Weights of a small audio captioner: batches of 128.
Rows from block 3 of the audio encoder of a small audio captioner, named by matrix and row number. Rows with one number belong to one channel. Each number is 200 + 20 x the weight over its row's rms, rounded and kept within 0 to 999. All counts start at 0. After the name is the row's rms in percent of the matrix's.
After each channel's rows are labels from the 100 clips, of 14976, where the channel reaches its largest size: "responds to" is what is common among them. Only what is clearly more common there than usual is listed. The data: synthesized solo parts of chorales (CocoChorales). In brackets: how many of the 100, against the usual share in percent.
# filt: filter width-5 conv, dilation 8 (encoder.blocks.3.filt.weight, 192x192x5, each kernel summed), inputs 0-191
# gate: gate width-5 conv, dilation 8 (encoder.blocks.3.gate.weight, 192x192x5, each kernel summed), inputs 0-191
# out: residual pointwise conv (encoder.blocks.3.out.weight, 192x192x1, transposed), outputs 0-191

filt.87,080,219,184,203,198,200,202,175,191,146,221,192,198,204,186,233,208,199,149,202,222,199,208,196,221,227,216,182,197,216,219,196,230,212,203,219,212,185,194,209,174,183,192,206,187,189,197,197,165,239,236,204,196,163,209,216,223,196,232,189,192,174,225,206,235,207,235,232,217,202,213,206,166,197,174,200,221,182,189,221,162,230,204,164,201,220,223,199,213,220,197,193,167,193,238,176,183,202,235,201,186,208,201,185,208,204,179,218,193,172,189,193,212,219,199,192,211,240,190,184,212,179,216,190,198,199,218,212,225,239,185,221,233,175,207,181,193,198,199,212,212,195,165,226,220,206,209,206,223,200,228,180,183,223,199,182,200,211,221,174,200,184,157,203,201,197,244,193,172,181,202,204,237,195,172,230,248,234,221,214,226,171,194,222,185,165,201,205,226,223,199,191,222
gate.87,110,194,184,170,227,200,171,220,208,185,193,188,197,209,200,235,184,203,216,181,202,191,192,180,234,199,211,165,208,238,194,199,171,221,177,190,212,222,229,195,220,180,223,160,182,216,204,170,196,195,185,212,222,166,236,242,197,216,199,201,174,170,213,188,163,197,222,211,187,201,197,193,189,170,196,191,180,167,204,187,190,190,214,184,251,205,233,192,229,205,177,183,181,217,193,202,196,209,199,171,209,226,190,164,180,167,207,217,205,223,207,202,207,207,202,179,198,203,231,157,196,182,207,201,201,211,182,203,259,225,166,202,195,171,188,181,178,228,199,193,209,225,169,213,204,240,193,165,209,182,191,178,187,211,215,173,195,191,248,199,170,185,219,175,177,181,185,200,208,179,221,192,228,181,196,205,221,171,200,191,190,205,196,191,192,203,247,170,172,173,182,220,204
out.87,099,183,186,173,201,193,213,180,165,196,158,185,212,226,206,226,202,184,197,226,230,185,224,179,191,195,189,192,217,231,215,212,185,211,235,198,195,193,203,216,180,205,173,201,186,165,211,184,194,208,194,225,202,162,198,226,215,185,213,223,219,187,213,233,170,212,199,174,192,209,196,181,199,199,225,204,180,200,180,161,198,224,193,195,230,183,192,220,227,178,191,195,186,188,182,197,169,197,182,181,204,205,209,231,186,247,212,219,214,241,197,184,205,193,190,199,217,171,156,182,204,185,178,222,204,225,226,201,193,224,221,231,141,219,203,186,247,184,208,174,201,213,187,198,184,234,190,191,194,204,181,215,225,151,206,243,245,177,227,181,230,215,191,167,198,198,231,187,171,204,215,185,213,204,194,201,226,200,177,199,237,204,196,206,209,189,211,201,238,195,206,197,163
responds to: bassoon (61 vs 7.9); note A#3 (48 vs 10.2); note C4 (33 vs 10.9); note G#3 (25 vs 7.9)

filt.63,085,189,218,219,182,174,225,234,231,207,205,246,215,216,200,190,188,187,214,203,203,182,214,217,216,193,190,200,195,182,179,170,213,201,192,229,229,226,191,225,167,195,164,221,198,156,202,187,165,188,183,179,179,222,182,191,183,200,201,175,222,182,171,158,220,196,184,195,197,195,201,174,182,211,209,212,228,216,192,189,227,196,185,181,222,222,201,202,175,222,173,218,231,213,137,199,213,217,213,196,181,217,199,199,202,218,181,192,196,178,192,203,166,202,190,204,186,193,181,180,173,238,205,207,184,201,188,218,200,209,233,258,183,185,210,200,222,188,212,214,225,202,183,199,143,202,182,190,203,195,224,202,264,187,193,192,208,204,183,232,202,194,212,187,198,207,220,194,227,217,175,190,173,186,185,203,232,162,195,206,196,206,187,168,162,198,230,199,199,167,187,177,180
gate.63,091,210,228,225,208,197,181,227,204,231,200,190,193,194,161,215,202,197,200,178,180,223,204,221,171,168,208,187,212,219,185,178,196,199,199,174,204,205,195,205,194,160,209,207,181,190,206,203,231,162,200,173,212,214,182,212,223,181,181,172,201,184,176,186,176,195,217,210,173,211,217,207,206,233,183,195,205,189,183,220,202,169,187,174,215,240,241,225,226,190,219,207,215,245,161,188,185,209,188,198,197,199,218,186,242,181,192,212,227,208,228,205,182,202,218,200,217,164,188,197,187,207,236,168,188,228,208,209,228,202,162,187,202,200,179,218,219,200,210,210,172,174,194,259,227,225,179,175,221,202,195,203,188,162,210,199,192,207,212,214,221,181,198,190,220,184,189,195,214,196,240,221,210,204,185,204,174,153,205,208,170,221,150,234,173,207,209,193,192,169,190,163,185
out.63,100,182,206,202,187,223,205,214,251,206,182,200,198,207,204,190,190,218,202,193,215,235,203,204,224,217,254,216,213,190,166,147,199,202,196,173,200,203,246,211,213,191,205,189,190,207,201,196,233,148,195,204,186,181,206,220,190,167,207,186,213,192,198,219,193,217,199,186,212,222,211,214,231,188,154,185,225,210,171,208,235,203,194,208,205,177,169,161,188,219,208,206,185,191,182,195,217,228,210,185,229,194,165,211,202,224,209,201,211,186,237,177,230,150,234,204,217,173,210,196,192,203,210,222,184,201,190,217,165,196,184,163,192,182,214,203,198,218,235,215,215,202,234,185,175,208,222,214,198,212,198,178,193,230,205,177,199,188,215,216,170,201,212,182,215,194,190,175,218,216,203,234,174,194,172,165,191,202,214,159,195,209,226,162,175,213,206,172,237,183,200,173,192
responds to: bassoon (67 vs 7.9); note C#4 (39 vs 12.3); note D4 (36 vs 12.6); note G#3 (30 vs 7.9)

filt.79,097,224,186,236,177,201,218,209,182,217,193,224,206,219,203,176,191,185,188,180,220,216,187,208,209,162,220,214,220,212,167,205,183,195,194,203,184,219,186,215,221,240,188,212,219,188,219,180,207,193,211,190,201,240,197,234,196,174,178,188,178,172,196,180,200,196,192,202,223,183,233,154,188,207,177,197,190,210,217,206,205,221,156,198,198,189,215,204,176,228,206,156,177,236,206,190,152,200,200,208,182,205,226,155,203,178,195,197,202,207,198,152,230,190,176,196,238,174,180,194,197,233,179,205,197,195,174,196,179,200,181,203,147,208,183,192,178,235,200,174,229,188,197,206,194,191,213,176,185,228,229,184,224,159,217,166,235,181,195,206,225,160,188,214,227,211,221,200,205,209,197,192,184,208,195,192,190,198,209,230,177,207,188,199,227,203,192,182,208,143,194,188,177
gate.79,110,222,205,223,181,224,190,206,188,210,223,214,200,163,215,192,227,216,206,230,235,237,200,208,231,160,211,198,185,193,205,177,186,156,190,179,197,195,212,199,222,211,213,179,216,163,185,182,218,211,235,175,216,184,165,218,203,176,195,211,172,173,212,198,191,172,244,195,216,200,219,164,208,194,195,202,203,226,217,176,214,189,166,163,224,189,199,255,211,216,174,185,223,208,188,191,218,224,214,210,238,237,215,170,202,197,206,187,231,224,196,192,204,186,172,186,181,197,230,195,178,221,179,222,214,198,202,221,218,216,193,218,171,217,200,226,189,238,202,200,236,239,190,218,203,200,216,188,180,193,225,198,235,184,228,213,217,186,193,215,205,201,199,197,180,189,181,184,200,269,196,197,170,189,196,230,216,168,183,208,193,235,195,203,204,193,199,200,210,176,197,192,209
out.79,101,218,207,201,216,195,199,208,192,209,232,217,188,198,212,174,204,185,174,199,202,199,203,240,191,157,193,189,217,224,189,193,184,196,163,181,205,181,211,180,198,248,222,185,219,153,216,186,152,232,174,188,197,195,190,253,184,197,150,232,157,201,185,205,218,208,209,225,249,206,202,186,177,189,203,191,172,249,198,231,235,185,167,187,190,225,196,172,192,224,209,228,197,188,175,189,181,226,227,179,198,211,201,187,170,192,219,204,210,192,184,205,189,216,173,173,210,181,187,176,183,220,205,212,182,213,217,187,206,166,188,197,193,200,205,190,207,206,195,177,217,208,202,204,200,205,219,179,178,190,183,200,192,180,208,205,174,229,185,211,218,202,181,185,204,218,206,236,196,189,181,190,190,185,185,226,208,161,238,206,227,193,156,194,189,216,192,221,253,203,176,200,221
responds to: note A3 (46 vs 8.5); bassoon (45 vs 7.9); note C4 (28 vs 10.9)

filt.32,098,229,209,206,227,252,176,178,191,198,191,209,170,192,246,218,223,204,177,224,202,203,192,176,193,185,195,211,209,170,227,204,152,180,191,187,168,179,182,212,194,212,207,213,234,211,217,219,209,186,207,171,172,215,164,228,210,207,167,215,173,229,206,180,195,210,200,178,199,184,175,235,167,215,177,213,201,200,184,220,195,187,201,194,227,172,207,198,198,220,177,177,201,231,216,162,201,158,182,198,219,153,169,169,169,192,208,187,216,200,173,194,194,223,162,192,181,175,219,177,222,216,168,203,219,204,202,193,189,212,181,179,185,199,184,240,173,189,199,185,200,216,189,193,215,180,198,170,194,167,194,162,191,194,215,212,173,178,213,193,223,216,201,205,202,218,210,227,208,237,206,224,199,183,193,192,211,175,177,159,191,210,192,189,220,216,178,182,185,182,220,218,172
gate.32,098,180,209,181,206,192,201,192,205,179,240,208,230,207,198,210,162,229,218,211,164,187,190,191,214,182,208,185,219,243,175,214,212,219,173,221,223,225,190,221,221,190,170,184,226,205,250,173,208,161,193,192,218,225,202,206,206,181,222,207,192,186,217,162,171,229,232,205,211,186,187,154,199,185,181,187,173,172,198,177,212,171,196,198,197,198,196,219,206,212,214,204,204,211,185,176,171,194,211,208,195,231,224,189,220,210,224,199,194,188,211,165,196,260,193,178,207,193,198,153,160,193,206,170,212,206,230,221,212,240,186,204,168,188,156,195,211,228,205,168,217,211,168,206,222,217,188,180,191,202,190,192,196,207,205,189,239,193,205,205,204,176,206,198,222,174,174,182,178,206,217,186,195,195,153,216,191,183,188,228,189,173,185,229,196,182,211,184,192,211,204,179,199
out.32,092,153,207,206,197,223,165,212,195,195,211,206,191,238,186,218,245,225,159,233,214,188,206,184,192,205,235,207,182,182,191,201,223,169,194,204,208,192,165,208,213,203,181,210,166,209,213,191,189,214,194,211,211,200,172,204,202,212,209,194,175,227,219,182,215,182,192,213,200,160,191,201,178,221,171,182,191,194,212,206,220,185,173,171,200,204,213,194,254,184,184,177,200,188,232,145,182,205,218,205,225,182,165,206,206,243,176,215,190,214,209,214,215,183,197,204,191,218,186,194,179,158,167,195,214,169,228,190,208,196,202,193,186,209,202,206,173,211,181,202,182,224,185,212,190,185,168,199,209,197,207,172,171,252,215,188,196,216,187,225,234,184,182,216,235,206,185,211,196,198,183,213,197,173,220,214,234,179,213,190,193,216,223,158,206,197,178,218,180,214,244,221,237
responds to: bassoon (27 vs 7.9); note G5 (26 vs 6.4)

filt.113,099,170,166,213,211,203,210,214,238,183,232,210,213,210,196,211,208,216,189,244,230,191,189,225,190,200,220,234,197,165,242,218,225,179,206,215,208,174,184,226,197,210,178,186,194,194,187,229,198,189,214,198,189,212,145,191,219,154,234,178,195,222,232,204,182,196,227,192,237,201,192,151,227,204,212,189,231,247,223,233,198,193,211,214,194,210,225,187,175,213,199,210,194,186,205,202,179,223,181,160,188,208,198,230,209,225,203,187,197,174,228,214,218,218,181,184,203,232,198,197,225,193,212,215,189,213,200,186,206,235,231,196,260,203,208,208,189,186,187,206,169,221,198,194,219,212,226,189,190,186,218,206,210,230,200,215,229,196,222,212,199,194,180,209,193,166,224,201,199,249,207,172,201,214,188,212,178,218,205,228,197,205,213,198,193,174,180,190,198,167,195,188,168
gate.113,096,227,182,156,176,200,206,210,181,207,210,177,190,195,189,172,173,176,215,181,194,227,169,182,155,217,192,221,179,210,180,232,183,193,210,208,210,198,211,189,223,226,192,191,224,215,186,168,226,221,179,229,202,212,209,221,184,196,159,177,185,211,160,194,220,158,198,231,197,221,184,220,208,171,222,222,195,212,198,146,185,189,226,216,207,203,243,216,226,211,184,214,256,217,198,211,194,202,208,228,196,212,200,194,230,237,192,173,227,198,190,225,177,189,192,225,200,183,211,224,214,240,198,223,197,206,191,202,210,214,184,201,215,161,246,204,196,192,210,175,199,196,229,219,180,188,184,213,216,209,193,219,191,193,199,213,175,181,173,209,181,214,225,223,200,187,162,194,239,170,208,178,198,192,213,157,210,197,202,211,225,212,180,184,223,204,218,182,190,179,209,203,217
out.113,097,206,208,244,201,165,186,172,194,208,200,179,158,218,183,197,178,200,226,178,205,186,222,193,216,213,207,218,190,221,194,208,185,164,219,202,206,185,205,222,190,189,196,202,201,241,212,181,170,198,214,176,192,202,191,179,152,179,260,186,236,223,200,209,195,212,189,213,193,200,196,223,205,185,183,203,187,230,233,201,196,183,220,161,172,209,162,193,210,206,176,177,202,176,186,223,200,179,199,208,188,201,228,206,194,266,181,194,191,193,240,178,203,234,172,274,220,202,221,210,198,204,186,229,189,196,223,222,192,223,224,201,244,193,186,175,217,187,185,198,203,188,187,192,188,211,195,219,189,199,209,201,178,214,212,206,197,178,198,182,208,201,193,210,196,176,212,189,210,210,200,204,182,167,243,186,189,195,214,222,217,203,238,207,191,215,184,252,193,183,202,170,226
responds to: violin (58 vs 13.9); note A#4 (33 vs 10.7); note C5 (31 vs 10); note A#3 (26 vs 10.2)

filt.29,094,210,217,224,184,218,184,199,176,200,175,201,194,176,204,224,205,250,229,199,211,199,194,183,187,186,183,177,210,209,221,209,194,195,196,192,196,227,200,200,199,208,220,195,228,200,206,196,231,202,198,201,188,206,199,226,195,187,188,200,227,193,185,216,183,192,170,180,215,200,151,191,166,205,172,172,190,180,231,217,218,201,205,216,214,206,199,193,197,196,137,168,220,257,198,194,182,160,207,191,212,215,187,200,181,179,221,185,220,226,226,213,198,196,173,176,179,172,173,216,184,163,199,183,223,184,190,221,230,209,223,185,207,196,185,245,198,199,224,222,188,173,181,187,184,210,213,208,219,149,199,177,210,195,201,214,183,168,174,224,165,236,168,187,192,169,174,203,224,196,181,173,170,220,221,235,183,181,201,216,178,231,178,166,203,215,190,187,183,164,185,216,190
gate.29,090,209,214,185,193,211,190,215,221,205,169,184,204,194,217,204,187,229,227,206,188,191,244,195,199,172,178,157,184,180,224,184,207,220,223,152,226,199,203,202,187,157,239,176,176,194,167,189,189,190,153,219,208,199,223,175,211,194,184,239,221,177,199,203,175,195,196,208,215,184,215,192,188,197,159,202,191,202,207,157,208,222,171,189,207,204,178,191,216,180,213,191,174,210,201,205,204,166,220,202,201,175,194,212,199,223,211,216,189,154,203,192,189,204,204,183,190,210,216,225,206,185,187,221,193,232,208,202,192,189,195,214,205,206,187,181,199,182,206,213,187,166,182,222,179,226,219,201,220,230,244,211,168,209,192,239,186,193,179,199,173,202,210,174,215,188,167,213,215,188,208,211,220,181,208,163,229,191,240,195,174,203,166,242,180,190,213,241,218,239,242,186,202
out.29,097,183,212,190,216,204,244,202,201,201,210,201,200,206,208,173,210,188,222,207,243,193,240,204,184,200,227,185,215,165,161,241,186,219,203,208,188,195,220,163,183,207,203,200,199,239,204,158,225,190,230,217,209,186,212,245,209,198,216,171,192,240,191,230,206,194,227,199,241,199,183,190,230,185,181,200,188,166,182,172,205,229,158,198,218,198,186,207,220,219,206,172,209,216,161,201,231,193,196,210,169,176,168,235,204,230,201,189,194,202,228,177,193,225,228,191,194,236,219,185,197,229,239,227,184,204,182,201,211,214,194,207,234,200,190,202,218,223,232,231,208,176,186,163,207,184,181,197,187,183,175,195,226,175,224,214,182,194,198,216,233,198,179,168,200,207,220,190,203,230,194,194,179,185,214,190,234,194,203,165,182,191,191,186,209,207,217,187,194,199,219,211,214
responds to: bassoon (34 vs 7.9); note G#3 (31 vs 7.9); note F5 (27 vs 8.2)

filt.31,099,223,194,202,168,172,201,183,170,187,184,170,202,221,221,188,206,203,184,159,207,205,207,248,208,203,236,163,211,243,197,177,176,197,189,198,226,207,197,150,198,209,216,178,179,165,154,186,187,223,227,217,209,156,221,193,221,221,207,201,191,163,188,204,236,186,215,191,144,216,200,163,197,188,210,228,196,162,213,177,195,228,165,207,190,227,233,223,218,184,217,185,190,180,178,203,221,206,211,206,194,233,170,180,203,202,206,216,202,229,212,200,203,194,211,188,232,219,218,185,177,202,211,194,214,180,193,184,221,175,167,182,209,181,189,172,210,226,218,187,182,202,222,215,207,185,210,219,210,234,170,209,202,224,207,193,200,165,213,211,200,208,172,193,205,219,159,201,194,179,178,195,203,177,193,199,217,210,192,182,221,186,178,182,181,208,236,186,180,211,183,196,223
gate.31,085,199,211,230,195,221,201,207,205,183,224,206,190,191,203,241,181,228,230,204,171,222,210,201,203,195,207,201,218,206,173,193,173,210,201,162,212,213,206,217,256,204,191,189,203,223,205,217,186,197,180,201,215,236,207,233,223,186,213,213,175,210,163,193,186,184,210,215,217,169,223,219,225,201,187,230,220,179,212,226,201,174,219,196,214,166,216,235,211,184,221,215,207,214,187,207,134,237,192,189,187,238,262,158,181,214,241,183,232,209,189,195,208,233,158,207,190,176,228,182,225,193,190,219,194,204,193,168,199,227,180,200,193,227,199,201,185,199,188,194,226,197,199,217,225,195,189,189,208,191,222,155,225,210,221,213,209,231,193,219,247,206,211,200,181,198,205,190,230,175,201,209,198,176,222,186,193,207,201,212,212,225,197,218,232,203,205,199,193,183,198,206,217
out.31,095,244,209,179,190,207,171,192,219,185,187,177,177,184,217,216,181,191,172,199,175,183,194,213,200,197,183,234,212,218,187,196,214,216,218,199,179,196,203,211,239,209,201,187,217,201,247,205,253,236,226,211,205,192,180,160,188,179,161,170,192,216,200,194,170,202,222,203,191,228,194,194,221,179,182,257,190,198,224,197,202,196,187,222,189,189,210,216,182,180,191,227,173,235,172,222,209,199,212,186,192,193,222,186,174,195,217,172,185,232,199,206,248,222,187,197,205,216,175,243,197,207,200,243,208,183,223,202,185,173,186,179,197,201,193,229,212,217,212,214,215,187,226,212,219,198,185,178,207,200,246,202,202,237,215,188,201,220,189,183,176,208,227,178,198,191,229,212,175,188,230,208,202,201,250,178,178,179,205,232,187,198,197,205,228,193,242,216,201,202,211,180,225
responds to: bassoon (42 vs 7.9); note C4 (33 vs 10.9)

filt.154,092,173,222,217,196,190,187,222,224,165,195,193,209,218,194,207,182,213,236,216,191,216,224,224,157,190,206,200,210,218,225,204,194,185,209,198,185,191,196,206,186,184,222,201,206,205,218,218,205,216,184,189,186,233,230,199,201,201,179,226,238,221,204,228,193,166,186,206,194,226,182,192,212,182,192,234,202,206,213,226,236,206,186,255,149,200,183,196,218,179,200,210,207,206,197,230,200,231,157,172,190,195,207,219,201,243,223,168,172,197,227,215,206,221,231,166,187,171,205,213,212,177,212,181,190,214,231,200,208,207,209,203,245,180,207,217,207,196,200,227,177,222,200,162,220,226,183,210,184,177,167,200,240,199,195,228,182,236,192,232,197,213,204,162,198,160,207,217,222,184,193,204,183,181,189,188,166,201,209,233,215,239,207,210,179,201,201,205,169,174,188,199,212
gate.154,111,220,231,202,185,209,220,180,195,209,219,189,218,180,150,195,185,162,186,190,186,151,196,176,154,205,211,185,204,201,190,180,190,189,156,203,186,207,185,185,223,178,179,222,183,200,231,216,213,223,172,192,222,208,193,218,216,200,166,181,218,222,187,168,217,211,219,211,188,208,159,229,173,178,201,194,177,182,182,212,187,191,219,226,145,220,240,163,188,213,208,214,210,212,195,206,205,189,231,221,220,192,207,197,227,220,206,186,197,201,199,182,177,171,228,183,236,181,199,175,185,206,196,187,239,186,223,229,202,207,191,186,205,162,222,227,205,208,173,177,152,189,208,180,198,195,181,204,227,174,213,177,186,191,186,167,204,209,189,212,197,206,212,180,212,193,205,204,207,152,167,222,186,239,165,207,199,211,185,209,184,203,205,197,182,209,175,197,188,202,196,165,180
out.154,109,226,207,229,192,224,202,239,195,201,220,171,246,219,245,257,183,202,193,181,186,168,213,182,205,203,172,198,241,207,197,191,164,215,232,214,207,224,193,184,181,196,212,191,186,175,195,220,215,177,200,216,205,188,180,199,209,157,230,203,187,232,205,200,173,227,201,209,200,196,211,221,206,208,205,238,205,197,200,225,194,197,219,206,211,169,220,165,201,182,212,210,204,177,197,223,216,171,178,179,163,214,192,181,199,209,196,186,207,203,199,210,170,180,207,184,184,198,221,207,233,209,196,226,201,190,196,199,199,169,207,199,204,191,185,194,188,179,197,193,203,224,240,198,231,168,246,207,243,151,237,173,204,207,189,194,207,196,195,190,210,201,184,215,215,208,239,217,190,153,229,210,188,196,164,149,180,190,202,224,184,201,182,194,214,173,175,232,193,185,212,204,201
responds to: violin (61 vs 13.9); note A#4 (50 vs 10.7); note C#5 (35 vs 9.8); note G#4 (34 vs 9.2)

filt.110,095,210,229,211,184,230,228,203,235,163,160,189,179,188,147,235,200,239,206,198,183,175,214,224,179,177,206,193,226,224,197,207,195,161,215,211,193,179,218,189,162,176,220,187,238,206,218,198,234,214,199,230,167,212,190,196,199,208,191,213,215,212,210,181,224,172,223,190,161,204,176,201,221,189,193,182,188,186,201,192,210,220,213,201,204,210,203,207,205,205,207,183,214,209,187,209,203,185,206,178,160,203,160,193,231,219,195,190,154,199,208,215,180,178,212,201,221,193,188,173,231,203,237,185,183,232,227,230,226,205,191,187,217,212,164,216,215,179,172,233,192,198,206,165,231,199,196,188,201,183,202,219,185,232,189,192,163,215,205,185,202,225,204,197,185,170,226,204,220,174,206,213,202,212,199,225,193,201,164,221,191,192,219,214,211,220,219,189,153,170,203,179,168
gate.110,108,169,184,209,195,198,228,223,197,235,237,224,181,200,188,217,172,191,201,231,210,201,178,208,204,223,205,224,215,211,190,200,210,190,207,236,211,193,203,206,197,218,174,212,201,195,215,239,227,196,194,198,186,209,167,200,183,209,197,174,196,197,202,204,225,201,167,220,204,205,209,217,235,214,239,198,222,216,194,226,176,214,220,188,210,195,247,193,184,250,216,192,213,215,202,210,145,232,215,184,210,214,217,206,206,180,223,192,240,197,190,188,198,201,198,258,238,221,184,179,190,214,225,207,199,201,207,204,191,239,221,206,196,191,182,234,193,186,182,169,218,190,196,200,201,227,200,197,184,172,202,192,178,222,169,175,208,205,196,190,198,176,190,266,208,177,228,210,185,225,189,184,208,178,184,188,231,198,188,229,215,221,183,243,241,174,231,201,214,166,201,199,181
out.110,109,167,195,216,210,181,222,214,211,181,193,212,161,176,197,209,209,202,206,189,192,233,204,207,207,207,233,160,162,193,210,174,212,182,222,172,189,212,211,177,165,175,214,198,201,205,191,222,209,161,188,179,190,202,184,202,192,183,207,202,198,204,194,241,193,227,242,221,204,187,207,214,183,168,216,212,188,219,226,191,207,228,212,185,217,179,215,165,209,192,145,187,185,214,208,243,204,226,194,197,208,219,189,199,186,196,208,195,200,208,202,204,192,209,192,212,201,186,187,222,220,170,222,211,230,209,165,213,246,196,191,185,182,212,221,217,229,153,237,213,204,231,207,203,224,219,215,180,239,174,183,188,212,192,186,167,179,199,204,230,148,174,197,181,183,231,236,186,182,196,177,224,213,222,210,196,219,197,223,170,239,190,227,213,168,206,208,169,194,192,219,192,204
responds to: violin (49 vs 13.9); note B4 (38 vs 9.4); note C#5 (28 vs 9.8); tuba (25 vs 8.7)

filt.72,090,185,196,187,201,209,197,218,198,192,227,220,195,250,225,257,173,198,210,197,184,212,193,215,184,203,201,226,184,206,206,232,196,195,238,177,192,185,179,235,231,201,193,201,209,220,185,192,192,189,202,177,215,171,220,220,187,168,185,197,167,197,185,186,198,174,195,206,222,199,227,190,194,206,183,220,216,164,180,211,247,187,213,230,220,186,243,200,201,190,169,193,221,236,197,167,178,210,158,179,217,233,204,172,183,185,201,212,248,176,192,199,216,250,155,239,184,185,213,212,230,208,186,196,198,215,223,192,211,215,189,196,183,214,186,206,204,176,227,186,185,170,179,187,194,202,200,190,225,189,228,207,207,202,209,224,177,206,205,216,196,162,203,203,166,183,188,174,208,198,216,152,174,198,221,192,176,187,203,193,183,197,200,207,204,224,237,172,236,187,204,189,196
gate.72,097,165,155,199,208,190,222,258,168,230,223,205,189,192,194,211,169,187,210,227,216,177,185,166,208,219,233,213,166,202,178,198,186,224,225,185,204,168,221,177,230,205,203,194,194,209,219,205,203,218,211,171,207,200,225,226,216,191,190,190,160,201,191,177,219,190,239,222,185,176,197,205,197,180,199,196,175,154,197,194,203,177,197,228,161,214,233,203,191,204,212,183,229,209,197,213,202,185,213,206,215,214,218,218,220,177,205,224,204,212,220,157,182,204,202,231,234,211,206,173,219,224,226,218,223,221,225,192,210,210,191,197,193,189,188,202,199,187,184,212,176,196,184,213,190,197,150,196,205,242,196,215,200,198,181,177,200,200,178,195,170,204,224,242,207,175,215,168,207,199,190,157,192,201,196,181,210,226,194,212,197,209,169,198,219,213,170,141,190,189,187,202,234
out.72,098,187,205,188,165,171,189,202,171,206,172,170,240,199,225,205,211,192,213,219,156,160,226,160,217,200,207,219,184,210,168,211,196,201,219,217,221,178,208,230,213,219,205,191,189,187,225,175,177,200,221,188,199,196,195,221,181,193,176,202,194,186,160,199,204,192,207,227,213,187,186,213,170,243,215,170,196,193,187,207,201,181,204,204,190,207,217,236,223,242,212,214,171,210,189,200,192,201,208,212,219,200,221,247,225,209,229,191,189,218,205,218,177,225,179,245,203,218,221,187,203,183,191,176,216,256,200,161,198,184,203,207,215,178,206,174,212,224,207,215,187,213,209,200,155,174,200,199,208,203,178,228,188,215,224,206,185,183,215,237,198,214,212,206,181,160,220,194,177,178,218,194,192,196,195,202,170,160,195,224,180,176,173,191,179,188,250,190,185,189,195,207,170
responds to: violin (32 vs 13.9); tuba (28 vs 8.7); note A#4 (27 vs 10.7)

filt.180,094,214,228,231,187,222,144,229,172,209,196,189,200,200,236,188,216,219,179,231,198,219,187,202,229,190,207,202,190,200,207,168,194,193,195,197,177,194,227,223,207,212,227,164,194,191,193,183,173,219,174,196,214,190,186,219,203,206,209,203,177,201,204,207,174,187,204,227,170,204,234,172,179,218,193,219,219,221,225,193,185,206,196,165,194,217,177,240,230,165,228,210,214,193,209,224,215,216,201,209,222,210,211,204,172,193,191,181,225,205,176,189,235,160,191,193,200,199,204,220,185,161,183,240,188,184,198,187,213,222,191,234,203,197,227,170,200,242,197,205,229,227,211,195,175,172,181,199,158,212,200,176,207,213,233,221,201,215,168,201,205,202,234,189,189,224,148,197,196,226,166,199,195,171,218,204,189,187,198,205,200,243,225,190,196,193,184,203,204,219,204,200,253
gate.180,109,212,205,175,182,178,229,192,196,201,198,203,202,175,169,181,193,171,195,171,199,169,179,197,164,237,191,196,217,197,183,252,189,187,252,245,207,172,184,220,186,177,204,184,193,212,198,195,203,207,164,236,189,210,213,223,215,190,201,179,231,184,167,192,252,232,198,208,179,182,204,213,216,175,210,203,225,206,181,181,221,191,227,237,208,213,220,193,184,193,172,202,204,228,171,211,210,175,231,180,192,217,200,236,208,209,209,203,202,174,175,202,178,185,220,221,216,212,203,177,181,220,215,185,201,204,195,208,173,193,168,174,208,190,214,221,186,132,173,209,209,200,227,190,208,189,174,202,224,199,203,225,194,223,183,200,166,184,216,179,179,201,238,224,180,200,219,221,180,197,191,177,204,187,188,172,192,223,178,185,201,203,200,168,230,187,224,196,209,231,202,183,177
out.180,099,212,202,213,203,244,196,205,185,213,196,220,201,196,225,211,229,229,216,182,219,208,236,199,233,190,202,206,200,172,215,217,232,192,185,203,191,201,198,193,190,143,227,210,206,184,164,180,195,202,222,220,205,184,167,213,193,205,203,202,211,176,179,188,212,202,203,176,206,190,170,188,209,209,190,211,205,188,183,213,201,216,173,205,229,200,185,239,212,206,213,173,216,227,188,171,243,216,210,196,214,172,189,219,177,161,206,220,173,199,181,208,174,192,237,183,172,216,220,177,199,167,211,230,206,209,192,223,196,203,221,180,169,173,222,197,228,231,181,196,220,231,211,213,209,138,200,195,191,226,188,220,233,192,206,207,208,172,180,216,194,219,184,244,208,164,221,183,236,210,169,196,204,221,198,183,170,187,184,185,195,203,214,177,232,225,213,169,200,231,194,225,164
responds to: violin (70 vs 13.9); note C#5 (34 vs 9.8)

filt.71,103,207,195,193,210,197,213,186,216,182,221,197,215,203,184,190,169,194,211,215,204,178,198,197,227,191,238,166,187,212,142,169,230,245,196,174,221,224,188,217,224,174,218,190,221,216,227,189,225,213,210,198,214,206,192,211,202,226,227,168,236,226,232,204,189,224,205,193,219,213,188,230,201,208,198,184,162,173,219,193,206,203,214,183,211,201,216,217,204,213,202,251,189,211,190,188,129,179,207,173,193,213,240,173,193,198,228,203,216,216,258,209,216,197,218,187,216,175,202,184,200,205,182,183,196,227,209,197,233,220,197,199,206,159,180,220,211,206,215,196,202,217,177,221,217,206,210,214,206,191,217,197,228,206,185,228,216,198,198,236,176,157,173,193,210,191,213,170,174,193,203,197,214,212,163,196,222,201,193,203,194,230,155,227,185,200,209,212,195,197,210,229,188
gate.71,086,214,199,181,214,189,190,207,215,192,181,195,185,212,219,215,175,231,215,205,198,196,226,181,203,180,216,173,191,204,204,192,208,254,185,171,224,205,214,217,221,179,250,191,190,175,190,206,167,195,185,218,225,192,260,223,216,203,202,221,184,199,181,251,162,182,195,210,178,221,235,193,184,214,197,188,172,213,200,171,194,186,168,210,207,188,167,215,205,218,200,219,186,193,187,208,213,204,193,171,171,203,187,211,222,209,177,227,198,198,230,231,197,187,221,225,149,220,204,208,161,236,234,206,207,228,173,166,196,179,215,223,222,209,183,212,217,205,224,196,177,196,209,226,203,221,190,181,214,212,180,221,214,198,206,206,186,205,246,213,185,206,196,194,201,180,193,182,201,204,214,181,225,184,190,214,187,220,172,212,185,210,155,228,173,210,229,210,239,244,209,195,215
out.71,107,206,199,189,211,198,164,209,201,204,220,179,197,213,211,174,199,197,237,168,180,215,225,199,201,196,204,195,190,189,202,231,236,169,181,198,193,217,225,157,175,172,198,202,196,163,176,201,217,180,180,219,215,216,220,188,226,236,215,232,189,220,190,199,195,247,196,231,216,205,232,170,182,178,209,169,183,153,233,234,204,228,214,191,199,207,242,219,204,168,190,192,229,235,209,224,163,204,203,225,209,208,196,199,224,230,204,209,226,161,229,198,190,220,195,183,231,202,198,202,196,190,176,183,209,192,224,214,198,176,194,184,209,201,213,181,194,214,196,194,209,186,208,203,188,249,213,204,193,174,247,185,174,217,200,176,229,219,190,210,184,203,170,215,233,214,189,166,204,197,215,204,205,188,172,186,206,187,148,201,197,194,172,211,222,169,160,193,201,206,205,208,206
responds to: bassoon (43 vs 7.9); note A#3 (27 vs 10.2); note C4 (27 vs 10.9)